{"model": "contrastive image-text model", "dataset": "regions of photos with short descriptions (Visual Genome)", "train_examples": 203450, "image_size": 64, "crop_scale_min": 1, "horizontal_flip": true, "translate": 0.06, "rotation_deg": 10, "color_jitter": 0.1, "tokenizer": "word", "vocab_size": 6471, "loss": "sigmoid", "embed_dim": 256, "encoder_arch": "convnext", "encoder_isotropic": true, "encoder_norm": "layernorm", "encoder_activation": "silu", "encoder_mlp_ratio": 2, "encoder_inner_norm": false, "encoder_patch_size": [8, 8], "encoder_conv_stem": false, "encoder_layers": 16, "encoder_width": 384, "encoder_kernel_size": 3, "text_encoder_causal": true, "text_encoder_width": 256, "text_encoder_layers": 6, "text_encoder_norm": "layernorm", "text_encoder_norm_position": "pre", "text_encoder_activation": "gelu", "text_encoder_mlp_ratio": 3, "text_encoder_head_dim": 64, "text_encoder_fused_qkv": true, "text_encoder_bias": "all", "text_encoder_qk_norm": false, "text_encoder_parallel_block": false, "text_encoder_inner_norm": false, "text_encoder_positions": "rope", "init": "xavier_uniform", "residual_init": "none", "optimizer": "normuon", "muon_scale": "match_rms_adamw", "lr": 0.0023, "momentum": 0.95, "nesterov": true, "orthogonalizer": "newton_schulz_5", "adamw_lr_other_params": 0.0012, "grad_clip": 0.5, "steps": 6800, "batch_size": 256, "epochs": 8.6, "lr_schedule": "linear", "final_lr_fraction": 0.05, "warmup_steps": 200, "weight_decay": 0.3, "adamw_weight_decay_other_params": 0.05}
Rows from block 11 of the image encoder, named by matrix and row number. Rows with one number belong to one neuron. Each number is 500 + 50 x the weight over its row's rms, rounded and kept within 0 to 999. All counts start at 0. Numbers have three digits each. After the name is the row's rms in percent of the matrix's.
# fc1: MLP up (encoder.blocks.11.mlp.fc1.weight, 768x384), inputs 192-239
# fc2: MLP down (encoder.blocks.11.mlp.fc2.weight, 384x768, transposed), outputs 192-239
fc1.16 102:506412556507488611512501446450478535495513485559566490603562483474378534493499437477434471451591453515513483489510421519601516512562500504507495
fc2.16 102:563487555448501533528513542511571458543421599460478529602527584463524470451535508531504520478576561375511546478528492498438545520548490471551512
fc1.17 094:510492473540556546567479448503493545474451415582557475531500453481531391453528492485474429435522484494467477476427486521447453448449425448535515
fc2.17 096:510514423480471529574442515455489503466522490559509484522568505547482634561573477615449603529478558494536461468530610496522482488520501455453461
fc1.18 097:446570491492516536489522510455481507434423519559509573533487416524480506460458416517619593461500517523484365520560423529540529495542409493555451
fc2.18 113:495468555568542482470536492506460544543517408500494565534478531545525507507480532531398493502576385525537415502450554513440515464522332523479477
fc1.19 102:432506555583536447542460576427589564559383492534556458476518558504549509517418466556459527521471557485449486412547476456574470453530522560527524
fc2.19 098:489461475483496448447570467534544507474477561508462480449605463511523334532536510587585471509559503468489407537468515522454510515442442489522480
fc1.20 106:556449501478576370410490524526475482502460552510565412495545563441549541551492457465433505370560411518475436451507472528549544559630533469560493
fc2.20 120:469494523549533509539487499481422536501537558467536476473509516467523492459565491531489482527568530529551485516525452508556540536481501498442443
fc1.21 102:453497537561481586503471546536488418465489601481464542551512479545470450433496570439567498480447428558443508462488502489474541507448513425520580
fc2.21 095:490484579497476579493495535520378489529529416474507457483485523449455427431516398450470431543529579443435514458547431487402483374524485454489451
fc1.22 098:462475608490531471475512501466567517496430547532587502508568464552490471580432469481514448499442540538613549417538523518610551498493552496599519
fc2.22 096:441552492395481532568461554513438457502548507508483423498499498453509550440584441473516460506517457474526414518517481530492522480607444513596533
fc1.23 094:491565447482475568505494589376470469537529467475481544473509531613509507525401536499477415553446507560509488545399549568480547369498439542567542
fc2.23 071:539500527494515634420522468483442500518492533566492452520476446472456572553442509546496488478546506508494542491498559455528509505491485512520530
fc1.24 093:568555615358523412560530514486485490460526521490521508525506453443474564549512547594472519562480466538419485459468555498610535517531471399465448
fc2.24 087:489447554400506459462514580474476504597495462480501605447570439542465501496491577512487478525512492458514463478453545498572489558580488377514476
fc1.25 096:556455527510501558519558533473558568478479483463455448544596462472494492556632618464496416490461478521442633451561446434455531514539492526540572
fc2.25 103:457471555489506402492597466375509488439505430575487495451537518452377444514536438492442421471573481564491466494519517508496544420433554523562505
fc1.26 100:451508515452440488529462509548514500496475463563430521544417487463510440427383493500504522469478512496478510405503497561491540529456423454451498
fc2.26 098:554490523466491464528462501546478518403464637447549513471520548523555510539487488540467530506520420544522488592518444360520528561518565552535450
fc1.27 104:490517578511615532606464479619458544494467537442482500387515484532534436435587454385487549516504493531390475485611546564445475503563456473456478
fc2.27 096:431497609537473429459548514524451474534531472434527477473467456585520464551510604410534424564480515511562484548424452482557564547550389521563513
fc1.28 101:517503481493515419501551490567497413462454457581442463557569488487460498516528426422471403491493456552559540394491477427605507597557530528536603
fc2.28 102:486438375487490392526509455436483538566519476471490462560615402468575419529550464460441623469535522462528472440481488521540497486475534502488465
fc1.29 100:453438516499535529557469538398429528485476455444463418505467443531546562589491473442501404513512529538487470574485412424475502469522473570458530
fc2.29 087:401420515424443474548464425490454524518453494585460490554574478573483507538480457548468411538534468620473544462440511525542452470528456364429547
fc1.30 101:610460506505452484454475464492557439565434468501542490561437467475446524449411485536489494575479430560606636446456414549559526577507527493521448
fc2.30 134:506463445552524460483557455467552442488538433611499505413510461538466477532430492450548484494547509499462427509447617534411503502503513494503528
fc1.31 107:542423461502517470543546620506531495489450452504524556482555489574507476501570509524495491478501443467528558495537563470485485509525522471512440
fc2.31 104:585565444465544497532435527455494532537457540481577512535560550553492503516562467374463453425497466430508528381507415491526570523425453433412532
fc1.32 099:476455517518467562511484498422489472497528547561493452477437500543505494500517437415531511420588468490522555427510418422478456468513548403559512
fc2.32 132:526484515560524468508570528532502533536571495576503530548511472503469455573472466482536585502522569351439510625499501519529415510535495474542477
fc1.33 095:478443526514461466488499533548608422499554487485496410515509424523544569572531491488430486419500512512491501526543499609591566496544445473581541
fc2.33 098:458445516417515475601455507483446424529617582537439465604488509520572413496548596491556504564531540512500434504458467529464632459587488518433489
fc1.34 104:410433608483495480451554522503530477543445496419537418477502601465470510459522508507460501438531496541454532511537468512486506519436518516403448
fc2.34 106:560564520583495532463435543545551492579538569418474479536445468538449525493547535480460438461466536487526423442486512534444638520529536508500480
fc1.35 099:555494512382479571412610627472419381408517586499509586496524441495525525506505471541529468570438422401512562415459520495478477519496515475571505
fc2.35 104:543478473455546488511598481531586545535505487494480573500521574418516484555560556477554675494586512515419491483522433415545505502504461417492565
fc1.36 099:521570411461589531472457482518467481501477437544552518434448388448519464582494456495471574466467405572474404518532441614436564474505480545540508
fc2.36 097:535448500531455453453552547524544442432553518510466462462548473608495512530453545571444483542447594431462495533487449529519507558547493463457554
fc1.37 096:522538517566419472525412429481501557586497460525592488500462416514553515495421577431430531482573504514516567529520589574496544467589469492500580
fc2.37 102:559474475596584482457584567571555480524472527440480479483492474523477439531464492537470436497470394563479507434493504500547479473549559507548564
fc1.38 095:554612533530561405550494541525469475563424398469555446491523485520569521464514458415459480502547481495460495542487521458514537577523564520509474
fc2.38 080:468484409470519514496411558502466489488562624600485453586432447515603379542534521519435440515519534631506530464502486492529465554569497449511460
fc1.39 094:518518476515459557524524539466519431457590475436511496446538491512534573498504529498551512513516577493495519458486491457547562459527505428476438
fc2.39 089:525516451541533362548477507602504569501486560555536489447495501553562564410444592573490527534557415503524501480540527445498546570505412505439519
fc1.40 096:474549534493543478471605565503570488463417413582516576465484502603576493481520566486490511480553413466563513498545504563492483437554420449493556
fc2.40 074:561492483496498540587578477515535539524558529450532563508484496399569458559536500525524511531425574482473617453425439452569500408467491529564558
fc1.41 093:556484495473557511452570536486524513532561473515532439483510476512421578487481513591462498526495463575437444566472515466472528606538435517478511
fc2.41 094:480576453479524520464512453485560503537502419532481444457457382538468556580454508563481517442548575450443555520565479609519490536520469551448440
fc1.42 099:477404548498465524487471585453595500550430462544541558468446507443479484504559440513490529481531528499534469533515552487488487471508482537512476
fc2.42 115:469447548549468518447527485529561540385507469545487530554486534464486470505485484418619513505489428495546489464462529477474529549526460416458551
fc1.43 093:528453457511441463505500493503491448449451457519534571546583471440499479443548520448558524467494558540513479437448554549507426514458402541414552
fc2.43 076:468498428535577530424561549482475475525612565473477460463497486556472598518526480509507470545513486398476619490502456519460489477499563458474394
fc1.44 093:485427537516483473563474516453436527425541452498480510554504421519512483527510526478461485534490499457524522443456480437433505430475458484519485
fc2.44 102:556420523487511597560586547509421471440426530450546443500597523555555527558505521496557558460512472472539389505566531494521438437550534476440453
fc1.45 107:616499475504514445483529459427544508580535453495500492538562481493600438554618473480553496535500491542519483557568611468495488486592525475540505
fc2.45 111:450493532476447554398538406475515620524542490419495440540474519548454476501566409466560478442425362416566446554553525436475571555524547525497499
fc1.46 104:482497530568431432488473460565536626561458488509478522595541589527562511515468546516541632534486457490683589524538572536441541429464557496498522
fc2.46 107:516451451429433504487550499455612512500508596549539447512456434474499502569506486424388491464471491429469500462502456443430425486571388534476569
fc1.47 097:591526530547480476535629399466555471566608449537504466573517545584564574467460555529533472516518523522458495351541503491533475464542412503512483
fc2.47 091:471393530532527500407487467508639473521405474437563509513500544452463511540487403492521558584415396443490481603522520588466510548486563464527507
fc1.48 101:518466503520395541515463559573530577492557508493409534412582464576581543525421526531611444470543387515418442468492548527517426548492511549505517
fc2.48 111:477540468430431569464535442502451573514433539528509531480525509563443471490633475384456493559459552523627623521499550530480508533430428491506494
fc1.49 097:424601488532480453548516485504467492580515480509456503526588518474457481468556461534496549537576449519480401541613646570384483497460444522510534
fc2.49 106:585514529468499439454521414515458452505516528493411462473478556432459467552544402537457556509477549454465450488495462465580415433508490493527619
fc1.50 107:529576528484496562507544594486495523483542466516505458575581457464500525459494618382503553539511432562459571543487442539474539481410521570484491
fc2.50 091:389508497449518404537387507445475525491471567484507438534514533380499550489481537504556496518499549448504437571456560509508519485561539507462500
fc1.51 103:563337518506562457497590467569496459583487580556505500518525528547448493421411437411506423501534466491471523497456444517492458508516470418526514
fc2.51 111:458371440550498401535517472520517510544513465476494486366485476505463527493542444527557558526485401422502532524493478502434501540467602496454579
fc1.52 100:580430545492515428469605508483505558526564446571423465448535435554553432424523457544483505494500514464613511466449443472491488430558464595425456
fc2.52 099:505524517533503542429509532507510495512559521462519529508588553471503517539606485499494507533501514473572394515428397561436514464541536465496535
fc1.53 096:553552425501403431471449448467449492486515562455522473489641529564519523527561527522567515514523395546423584486524460549448539453509492471526503
fc2.53 089:441500571517480501519530543599447455499526485501431462525589561503575434445400528524490529513393475536505508503487574539546524462542493576433536
fc1.54 096:520508521477467524564526498548425394493526462544467484565465477509580479457428518470492478472481420597452595475407381487534423558557471546532516
fc2.54 087:459538423433427482585508467545511493493362475523453541516500493485600571479552478514533567514526451454456457396407481499478483483546543412598525
fc1.55 105:364606465447484491464511374477495437543575492447525398418454504485489434558513471488335532432537433562530527461520416543499567542525509471500469
fc2.55 125:479506490514477483527507514467477538543443599585590451484512491477513439510459507431530363517394553500507528504494457511447587453507584530532514
fc1.56 095:483551569490501465457532562518563556502484462426569480522463415389502526532516502556580492498547545550480518505506505417479549534507551450529496
fc2.56 086:554482584458536481539574461493548472477497529533517505421578502488467476492487463489501470500509592417449489500534565320528435455489485545503560
fc1.57 105:551415479423552515463522536505627567583493492519544488505423524447475531460453559533543510518573526472620506417426505458484505494540528499539549
fc2.57 110:515492448541474536587438482531428531450495548471447442491564539526482495481506532490355553472489440478421481509546445492444555584600469471430573
fc1.58 102:545520525535516498503421430487483526593412455585538512519508512513498533502370514516552533470526403503512419420422454406509446474445544528504552
fc2.58 119:545426470558505513579450453425502583548459640574479523537583491583536528552530443518520558538481553443440505447512525556537588439571561504504505
fc1.59 099:558380484471510408460543521355488527495475388486445584459475512464562543557494464538479428472455512441523441523580441531434492552478497528500537
fc2.59 089:536468391533554622537513533514516483487506539567597581521494396502473463438473522387478516513501508618485434522532540615647589514550502422477605
fc1.60 093:479439492453521570511513520426494557483545487464475561489500497409496480534487439516463541612476445495446462483483430533471537614468513478524513
fc2.60 094:517470467539476373451500509551494418547511468568382527481552582415474517508469565448540492538481503511514586478455485467601460470505504412439434
fc1.61 099:612503441505531614520508465504513501623563538575559456520452447500425428551483496422466549477527401550555417513525500476508529492547490481502515
fc2.61 122:502536537497556377468437472445515476460490473656486509470452513464471440448533545550435525578552618496568498448441538515476470535639512493517474
fc1.62 099:598553423555540493505452485483542492455463578517448455468512369521524591542524460522436518525495464518457489470545556547519419463529499531499462
fc2.62 095:495520516630566464514474529596451413480457451415554457566479488464587515546519550461514447525512447527453586573459429564440485496434408545555503
fc1.63 103:422505455585497476529519540466510472502430459509552553477545545502556513500554527483529500455432393483420482461459587470479550451453559531379474
fc2.63 101:514484556397567540520484506548539548520561503451494550510478465413494452539515519563479485519537472459518441552467568515465526447537517461485561
fc1.64 099:604519520512489505488447506542514539477579482513415526363519509551460482532506531497481592468435483592499480443559424520484408461507547510454471
fc2.64 118:585448488451429576486534478428504455494461444501495470390501441450446503458440555556392557492458533429425538512474571505433470532599508401404560
fc1.65 096:566463530456487526574470499595486475513623488484370463496490410456509454490586416492477439487564477580451549485470505575456483477462413425529455
fc2.65 086:489613527445608531504491545454509489425340452410471494486504611551476532532578552570467458486526531517518545450533434474537438548432418436563524
fc1.66 097:595465474486468443571398506493456485490445549549581595482579519511527584493495467472520578535460523469539447422577508492493568556564559515494514
fc2.66 092:471494509460519410545484478501414545540584476509476525428445485450554493526537550414498504529471503484516581524570442485521585513469439480515524
fc1.67 105:480522587532404469490514465462530576577552502476473454431433491516444529562515465465535552511522422456539469435488509504518505474605499510536533
fc2.67 108:550396459498550509432529482511471592490454626429512488444546448508513354574461513432452463520483521499510465512534508513460595479543600569454534
fc1.68 102:554496550560522522449469543579571519514464519533549443427566393557432386455465455452364488574528343605592515553472529468541481465465457448475563
fc2.68 111:551548535407445562444567573420489562517536429472503457510576516488586507501562527510487482453484372405533488569560451523552519459531522463469490
fc1.69 092:414562507518449434551447537499510485542489471513603581523522553485460428519461566448611525527481477453554528480405475512470525495427535617524434
fc2.69 090:444520453392437517461581447473435507471482552503463432483466516446473540557461463465580483560466490527494500484524571549441554509519536544483514
fc1.70 104:571576539519520551518499520566498525524547490554530564472539505438600545570493564490556558592463535517450448492454483321433478497557458527494546
fc2.70 113:511462475509498412547549449477550515583401565523443609512542504510547412534536474599579509577479588505529508500494512377497424405574524527552473
fc1.71 100:447472478472477479520480451553539528489418386527521478497480543536486527502517450596531487539566574526496547443549539421532515518530432509530583
fc2.71 091:615524447509546570491473585502476497489486450375494492465527504497578465542544543498461578499487619472553519463527504499520533471495494465536389
fc1.72 102:349578425481479464476462456386411599559538488495484513466534518477518467560381500526490539487450492524518426437514453510473499529516503520506464
fc2.72 123:513557489586472563572462545427461439492501428584469531572592536525560492472423565577517538542485488589499453599538455497489503534501497538520476
fc1.73 096:481573469524441430525475402631545424508554487462438464491494541487449420578529461503552555523511535427453425542540527552485463478539480510469490
fc2.73 092:573522540511559459478406465427428459456507474549455563525525506493451472483618464448503410507390518516515563501506476490481490467497551513540437
fc1.74 100:541597519353537489557512568511489445526440425535548456581512523559616507423432487573479450499499475511520535508597510556501417504501489564522431
fc2.74 090:550438498529525516502435478417485445513531488519488478481575479594464475445587494459533532459542505548416586491450540514500597541495423470491423
fc1.75 094:404521531403480488521550430512550513515539488522480483555426575482418464547544491447533590508509406480501530462485482476574433507526494504545528
fc2.75 077:511466463450569517576456586504628510526542510492490502383547474485435492479526449498550507448516549483509527535584518418550507547494595544579548
fc1.76 107:532514529571548486586531464490556509529571502495496532471427437451502481541489419555472439463454454596501500477471488530478521505554503476493521
fc2.76 097:508504577582442425548502470568570561487534590441486520509600561435496466487526527497468474479446560500508572434444515450517394546550439458509575
fc1.77 101:494415461480544495523441438451505435420523536588488497523505574473514533444451490551446529491521514563518410555501369486528597552427465525518460
fc2.77 090:462402465619490532515473435564511455564528560455516491527627483489540540470529510582500568512428438597444559454404512465480525529513502523425458
fc1.78 100:427462457469504494507503555573570582490453475432563552497507457383482503462573412486479521536466432486517589459459495519572506512481563502527580
fc2.78 093:471559513512524527572532583511565524542596534517413523537475522527470617498556518506527552520466523539546570614537408437539480494490504548513580
fc1.79 096:589499563504523420500469389548486596496510513469540475564478496633487465541445484432445566486593529458616503528510485638546485465607496559557545
fc2.79 087:528485500514472511562436602545511500420551511500545515476546448453585552484425631422495542454389450521470564482563539459520541475479477511529609
fc1.80 098:457520532432505509538492553508468476616542482537549599554475566518522609431458464486426476655520486437463487545495435491542545523473446505460433
fc2.80 089:531501530498553562490441451543423412607486481475559586429581559485446474575511475451519501419436558541535466486500525593490514517553484486424576
fc1.81 107:454517579515454571551598442604431534456531534436531489495479500480475476559507477474561428548518596489516477495453512456464569573513538490500495
fc2.81 109:534506543480510476531510605529508493527515552484518427510502559530480497410479518498440465562517444550488501472486511449624556547495531488608600
fc1.82 097:483449417525486459564453499448442531559484513519531414512445426467564477462496399495530519480526583493497512458412441486445480481538460527485608
fc2.82 091:423502455459473551507487490484529471496496512521450499515440468511493567474473603414556484535549428524469458547494388553545524431505560581504492
fc1.83 104:516564480521444482504474495515474418459606587442456508492463519459485570550376565472470469562487472513580464491407480499490518502618467528500495
fc2.83 100:491492462505541465458554471417506555399470481525485527531530461510424459503434448513555500556585608504453576465500502528574474459494490572465529
fc1.84 106:508464532546434467530538521521541519534377500470546521523459563463479498496512528471541517537538473513508487567470512483438361491541600457437606
fc2.84 100:470483514514592541513511386443477473479547485524446606520554473410594510536528418469510483415483507458530560474607544507518544500491585427491480
fc1.85 097:558463582518446576495410554474511480488479450505440495459478488538421537480438458472530502414535472540588458484511491479608475426567438582582565
fc2.85 114:613545474511484560526478512525487485474548560494521570482534501458517547507460541504460423603478599473332484518536541521633511525502484460555498
fc1.86 095:489458506556471506465499510585554487606526504555534520482519389492457477526483540570456471558489475506482516543397480583539524442409385483535560
fc2.86 086:526610484469420579494501559519520482460525431454479542544617520564530390424530531488458475506480464442486492444478530554576457599408555553505545
fc1.87 097:554507587521527504426466517403437453502446529507416451482445488528512571455422471483407582402544454538517554509428482481470565473549496505471503
fc2.87 096:516569579418469455535487515473505567536488595592459493523542467574442426559519560517485527453494421457497507454617448512408597429438514474432510
fc1.88 100:519577493464535418472516508630504406455502448501537609527527492501448517594506446529526427563604447459513453555451454467480462489501530514484440
fc2.88 096:515533376544494567443559494486464526510577582458518472464444489514467554443455597561458553415469495528511551464534501535526496344480543539468523
fc1.89 101:460456539495512396545404502385517527504537487563501526555482546542538502478496569511546514496551435430466540422421471522591541496520502547495432
fc2.89 088:433486512458469539509500470544525536477444454560562486463531530488505518519435501488535454362484546458526553507424473506539501496510427492464570
fc1.90 097:470503521555450551482444488561460528471485603491457432486453483473507557559482449527373395487462485518496490533537538392497565573437418523543508
fc2.90 089:610503435443518498444568513544547610505474497526493443439427506544490498463425499446467520538531493525470475521469516463516503488556499515474500
fc1.91 108:512497497371516440413433610491528511476513326469473552523559491616577541551496510386487529632550528423547482423491502560461533468479580472510565
fc2.91 112:481488515469526498631466416475453472494487556445506423553488556556458569491538488463497477405479534529471564459467531510514482555514540458490597
fc1.92 098:547516511527504476533627443475543453483555507533438504483494572530512456484559469490517372501501445429549493539395461557458549515442569544490534
fc2.92 076:497461463569582544516500486548586529499430491489567449476515446487463474534605547578547566430524469474438514491542566512464484431439487535491534
fc1.93 107:499490620480472489471528497554450473496525377483535512509490570507506640486527476525524538534502489554505573468512553527545495432525545627479511
fc2.93 124:491511585517530502532540473512488447458519526394443451570475466551550423501567475545556425461611514522449458494442510553481601413589481511491517
fc1.94 096:495400443443489389465503524483545537452579489595416444485498528509425517471461497472417508474511468522523459444477446600437557425500475523472444
fc2.94 097:501600523493475435501519491478503551577480501560514497552423505528439526539416486398458620541597518543477540507460552485469444406523468571499470
fc1.95 092:540457543493514452467492496496425480529439487498527476511481546429565480559473502519554537416489451499508581481510458457509536490537453582496487
fc2.95 083:541458563453474460497418568469406484505513511528439512511475530508521529482505617505517540454625446534540541466610493517543482473530480453488566
fc1.96 103:482485469531444473452593514445482484507505472464613531553522483513536594492411503492520500484499461473541530606654496429495495477541453491571585
fc2.96 100:482511404473523539516550487481478419494495472383496518501498583578549506499512467444477473528596427538541602508539541452494489557533513485366449
fc1.97 107:421459537533543458510466493528461580434527424533462533450421569548558460495478484503493515423536491471468537452463493535512484494502502463588507
fc2.97 134:537482519457537559553566580506482504413454571478538552478457529518376486517473450454501536458552592546470557516509497453473470550507463447570457
fc1.98 101:529518510496547452486563456518518489480469554598490499521444542567574485493487412514446469570489521477507428468492498471606534540502478502479520
fc2.98 116:551466460496590405531531511424576423383504393541500528433539452494513503549479574459548514493416471483415431567567526440481423601572470489527465
fc1.99 096:557470603435427504524475553527447389475430532570414466535543477485480507473482505511468519462505514532548532438433550453493451533504471513520558
fc2.99 098:391461540522465516502475503585527478474488579483425490498459531465494484411449499469475476571555539443492446583554444473521477416481540522467519
fc1.100 102:463445578535509593467470586546538611590441516578584490541510442524501552469493439364422519481507438518469549499522492550480461468527434538446456
fc2.100 099:533514509567574586493431414571474490579527477489506533503504523531460480514478512515499494534571514532548423451426503472502426553512479497536530
fc1.101 102:491563471486463558520482548503484541416477532567543498461482512468555587554500468453530526528499525570467504510525426478467449524459513479606428
fc2.101 114:394534522508445475484483449410486492484533488577544524579396529479490494519496527496569487504570413496609428506514534518487522543396369545573424
fc1.102 095:516442494523492499440512501506466468438468502462526454603557595497542524605493565520529403473539451501492553548407413553569419462566564476536517
fc2.102 087:595503435525523504497521488487533550419505465481534508511589500499546393526494551539572561564481520501511494509426493404519487519456490537469512
fc1.103 101:483543440531439471453470507477492411438545367454489504513543504540453461464542497428488563506439541532455457456496429498567529519498544473457525
fc2.103 089:458437453564524495503485414430541480462489402498514463483530515530554493443482560481514586460529484510555396470544522507557543458467500532443412
fc1.104 096:417503531497543512646480439438469483494457478452522551549560565423390505487558445531459519539539412504479562539532499470500517418485534540453455
fc2.104 094:584541538446473586431571456530500546430469553501512559596454478479464486490505504539494496394428571515460521606498507613474550531466511528556574
fc1.105 100:559489565500498452539468493555483456480396504547498410542484457511496487564463482561509502507443439515481430488524488509517541631361557440496517
fc2.105 099:439531535485571525513543435428487528445467499451524460455528520483435567533520481450580560450430495508464627391480508484599527430465483503439496
fc1.106 096:513391476494549539594383501515488498567455472531528529414527469546504483466483514492481481536512492549490563563427488509509570492504461530524557
fc2.106 106:497569479476494519577502513568506480515517517457580607480434469407514618474461499479533448535490514514507510480459491468474454461591460509482505
fc1.107 092:495465561475490503474541552455554576527546517517420494578531498550529472513485483538465462469520491483499443468497524586395548544512557527486479
fc2.107 088:596580555487533454534487446523434467455461479578572514539497416583389504530504511496480587436426503520518575478488588446506568403526533520540543
fc1.108 099:457573603466587500531467522564507408480475475556504511479514458524560516586494525576450499430465517467435574433483501510524454459481510515477532
fc2.108 115:479557451438441469467439556524412429496500507446420488504598592470455470485505543584463489430486565519471450526533532416499483562469552649541543
fc1.109 094:522457439532427499509634428490514512497523435506506445495514498596460453554526563413525428592520504472544526501554454439485528570458281527519481
fc2.109 075:500590559469501575477514578572480564508472497479518487501506532542493611519553536481547455406566543469512513435483533520467393418436508408557426
fc1.110 099:574552463531473486493499575449397444514487502457516614468525507612551401405538588443525495488598482528578494570617508555535604466447434597527409
fc2.110 091:508613487562480508515471431466550488444559527448469582555455444531532460526456622474427466464577576499483505484510443532470482525508506544618446
fc1.111 092:484542521534536506495555514430479552495574447524595520463440509503493447414451423431471497524506571517528562496510563473494461518464533524539538
fc2.111 089:453516469493473525481520517482489619483500576484563472523519527494580560553572498454592534493386412619426425448447548610529504505479494538499438
fc1.112 104:565492486490451386555463545487508514524502495568496526496562494548503646504502456540498465506494519501543498525462448467538531519535525555417499
fc2.112 121:557491553532529632434459487467536457488479526552468481518513569545472485622424490405556568558439592522455614497449505524501515450543409573437537
fc1.113 095:552491539486461476507533452417420537475469469404548488450551483395504578498480473482549444524461483568511507417495393453452506483461545456523508
fc2.113 089:534518588553517443570473548488592490522481596471532459626462526498491470486615501410459512423452567499531564516469559518617512578518487421471439
fc1.114 098:383463559458507618486436567460526581566486426494547571459457492433466511469549507429502495487524519478473490508482521418411514540504514478527568
fc2.114 108:563492510480506527399502465500519378456548503467419526515477507432516535526492533472494577522493506544596559565530451634411485479498446465499522
fc1.115 101:402591601474502519464538529472536422496423596459519417490474498553434631540505487493439430531543483555510508533489493490433501520502441543556588
fc2.115 102:541573505437474502546542454464565428509593483511525442497502592426415521538529451546516469440419464508496481497560495501572525461498464455615558
fc1.116 105:555435580531549431471518497451562433418474512459457570515525554527520554480555478429556441357506474538455459502441487516647517525465471591486512
fc2.116 118:520512596525497625397486546567542440456657476586471507570503473470379425537352503538528493557439442519534499470519534589482472541430458546508493
fc1.117 107:510519404523512537517524465458580549496485516459539487414417507543439476545591449451578563607523477620505444452533625467536506534492494485475467
fc2.117 124:472539485496459511409417481479487534559484488510463472494448533565429448505452502461481491527547393514602513424484483495481472525472516574551430
fc1.118 102:456453556527550553440499572463519501505564527575527457483495420457427493410494466488541523551576512533489501463443488441550518548602523445493436
fc2.118 098:449539586505519520541502448494486543498479528486517527625473533446462543499512534530611450532530577485500508527521452555450537554507490546477511
fc1.119 105:480481562492480485473585578476555557449556545553539495464532403574527522506524420562545441579478456433477590491521486440522426533513449540516569
fc2.119 112:552500585564497490494502498465466555458499440591501453538544528514539490569501529528555548498554483526476528471513490587534498541589605468518492
fc1.120 100:493538435550538444586452536491560546515425450474569611464576544506545487528503564506460498493437543462508447452490532498453443484528417496477552
fc2.120 110:396465468465453539480533577499533447530492575566423448523363578436467555517507393550514484542506414538517555469514587480447536443547475567529485
fc1.121 100:467516464461558524402552455416584536575551443537519513451544506507541448439435439530526474478455472550429524447474516438529455419556526495498506
fc2.121 093:443538452473460544523471412546381537479484471487524484530545490473493433442554538468476533492468501479466586532534500494517478546555462523477456
fc1.122 099:475457560464462395512527519591551457498467450490544517449551522493504514508482541478460512492603526514576497511506517565468544485474544424437532
fc2.122 095:429432540554469471531495505498504520593509596494507506539471448478504483504539504528596527475451480590587552608455413537465407458455504437440482
fc1.123 102:515442553559608512554486530590458502586402430589494519486440449493451535492596513478557453522483511451481398546443541493513479479436478429568467
fc2.123 096:543475522520575424508490497463461503453544478503470491570515513523578432559445572432482574484641506558456441445642514456553467576538390454546449
fc1.124 101:442499505523412555491518534529492488469501454508453563462530542487504515524507511539559467496444440610580364430552491502507443560520438463431501
fc2.124 101:524500518484489483491497526533544537598540517415512463532489474522535404466543466451455418496424510513458454567384531498478492513516480437519500
fc1.125 097:488425587616497500625468435485480520492522445526422426533495526546518450438495554517478561515492458464611493476528440613479457524384459553531549
fc2.125 082:514505455540518544400456554473601475468635383452583438446551508470550539525421459578466522544560500478500566508517478510542477482484527528564578
fc1.126 103:483492452509461531440522489575436445557503428449544480568473503565530433497466577462436425460492511470409447509536560434453535449559564590451519
fc2.126 105:483500465450484459541501478492426501557505448476528495536540481485480509566434400540581460540528482548556569458516433580558472508507444525526441
fc1.127 103:495552580516462477455511551496482553533474451421553547452389478488504474404469611520505485492528562482496580506432508584524590514507500601400497
fc2.127 108:553535525499452460533465426501450498482552560471480516534463471504492495494449465463534588430551540525536507478625503495547440453534471432510543
fc1.128 095:498461503646402442548517513514463474559566536426547526464608438498516591523506548509481523500500474490543473482378546446517432436541540528479382
fc2.128 087:551424517446433498513467571483484529486457529415504431525593482510489466554437490484502472476439451490500561453457509574499454554512571493507489
fc1.129 101:526480527471545585557565453403580422414581520541568507577415504560446559493525489503504479535555498400500514502467552506499524442457459540587550
fc2.129 097:505465521503487538514524486538458535400436529495473473492462511553472423569510474513539498432442577540512496466456544533510460544552484520414511
fc1.130 106:476515544461494466429462557493428486490521444545596440556564471452478461450497409531477454552513460481420458448578450472448511568533593479461560
fc2.130 090:509571484441497490515585542534541445401361447594529525409530519521458509577453473494467449442545454554487451460411510468461396538421515475487532
fc1.131 106:461514494743457473486474479427524525446558528556446501409495493451535402465510448485471501506522431543450494486538499500477524511477615533519448
fc2.131 100:510397496571528351535423567456492456488508485525570434586480519462461463502544518465503531501482484555419415614546404518482561501490438541531554
fc1.132 095:440402467518439421455493542444516545444514414510561580578540489518505509424480484517636527450455531487568476556590520515554510400451523478525594
fc2.132 089:395469477502466618502526417381469542444521443516517610562506455411543608454546550465519599491581469568504518521468490488545536584407484592490474
fc1.133 095:463458495436506527521547459418599523475508456661407572520532448536465605467606561451443535466439495449480406492511570478532522492507467626404530
fc2.133 083:570530521455489502468501495447387443400431432466427471507503460453548532455514492474510526525462600581576469487552443566408564492465411697486463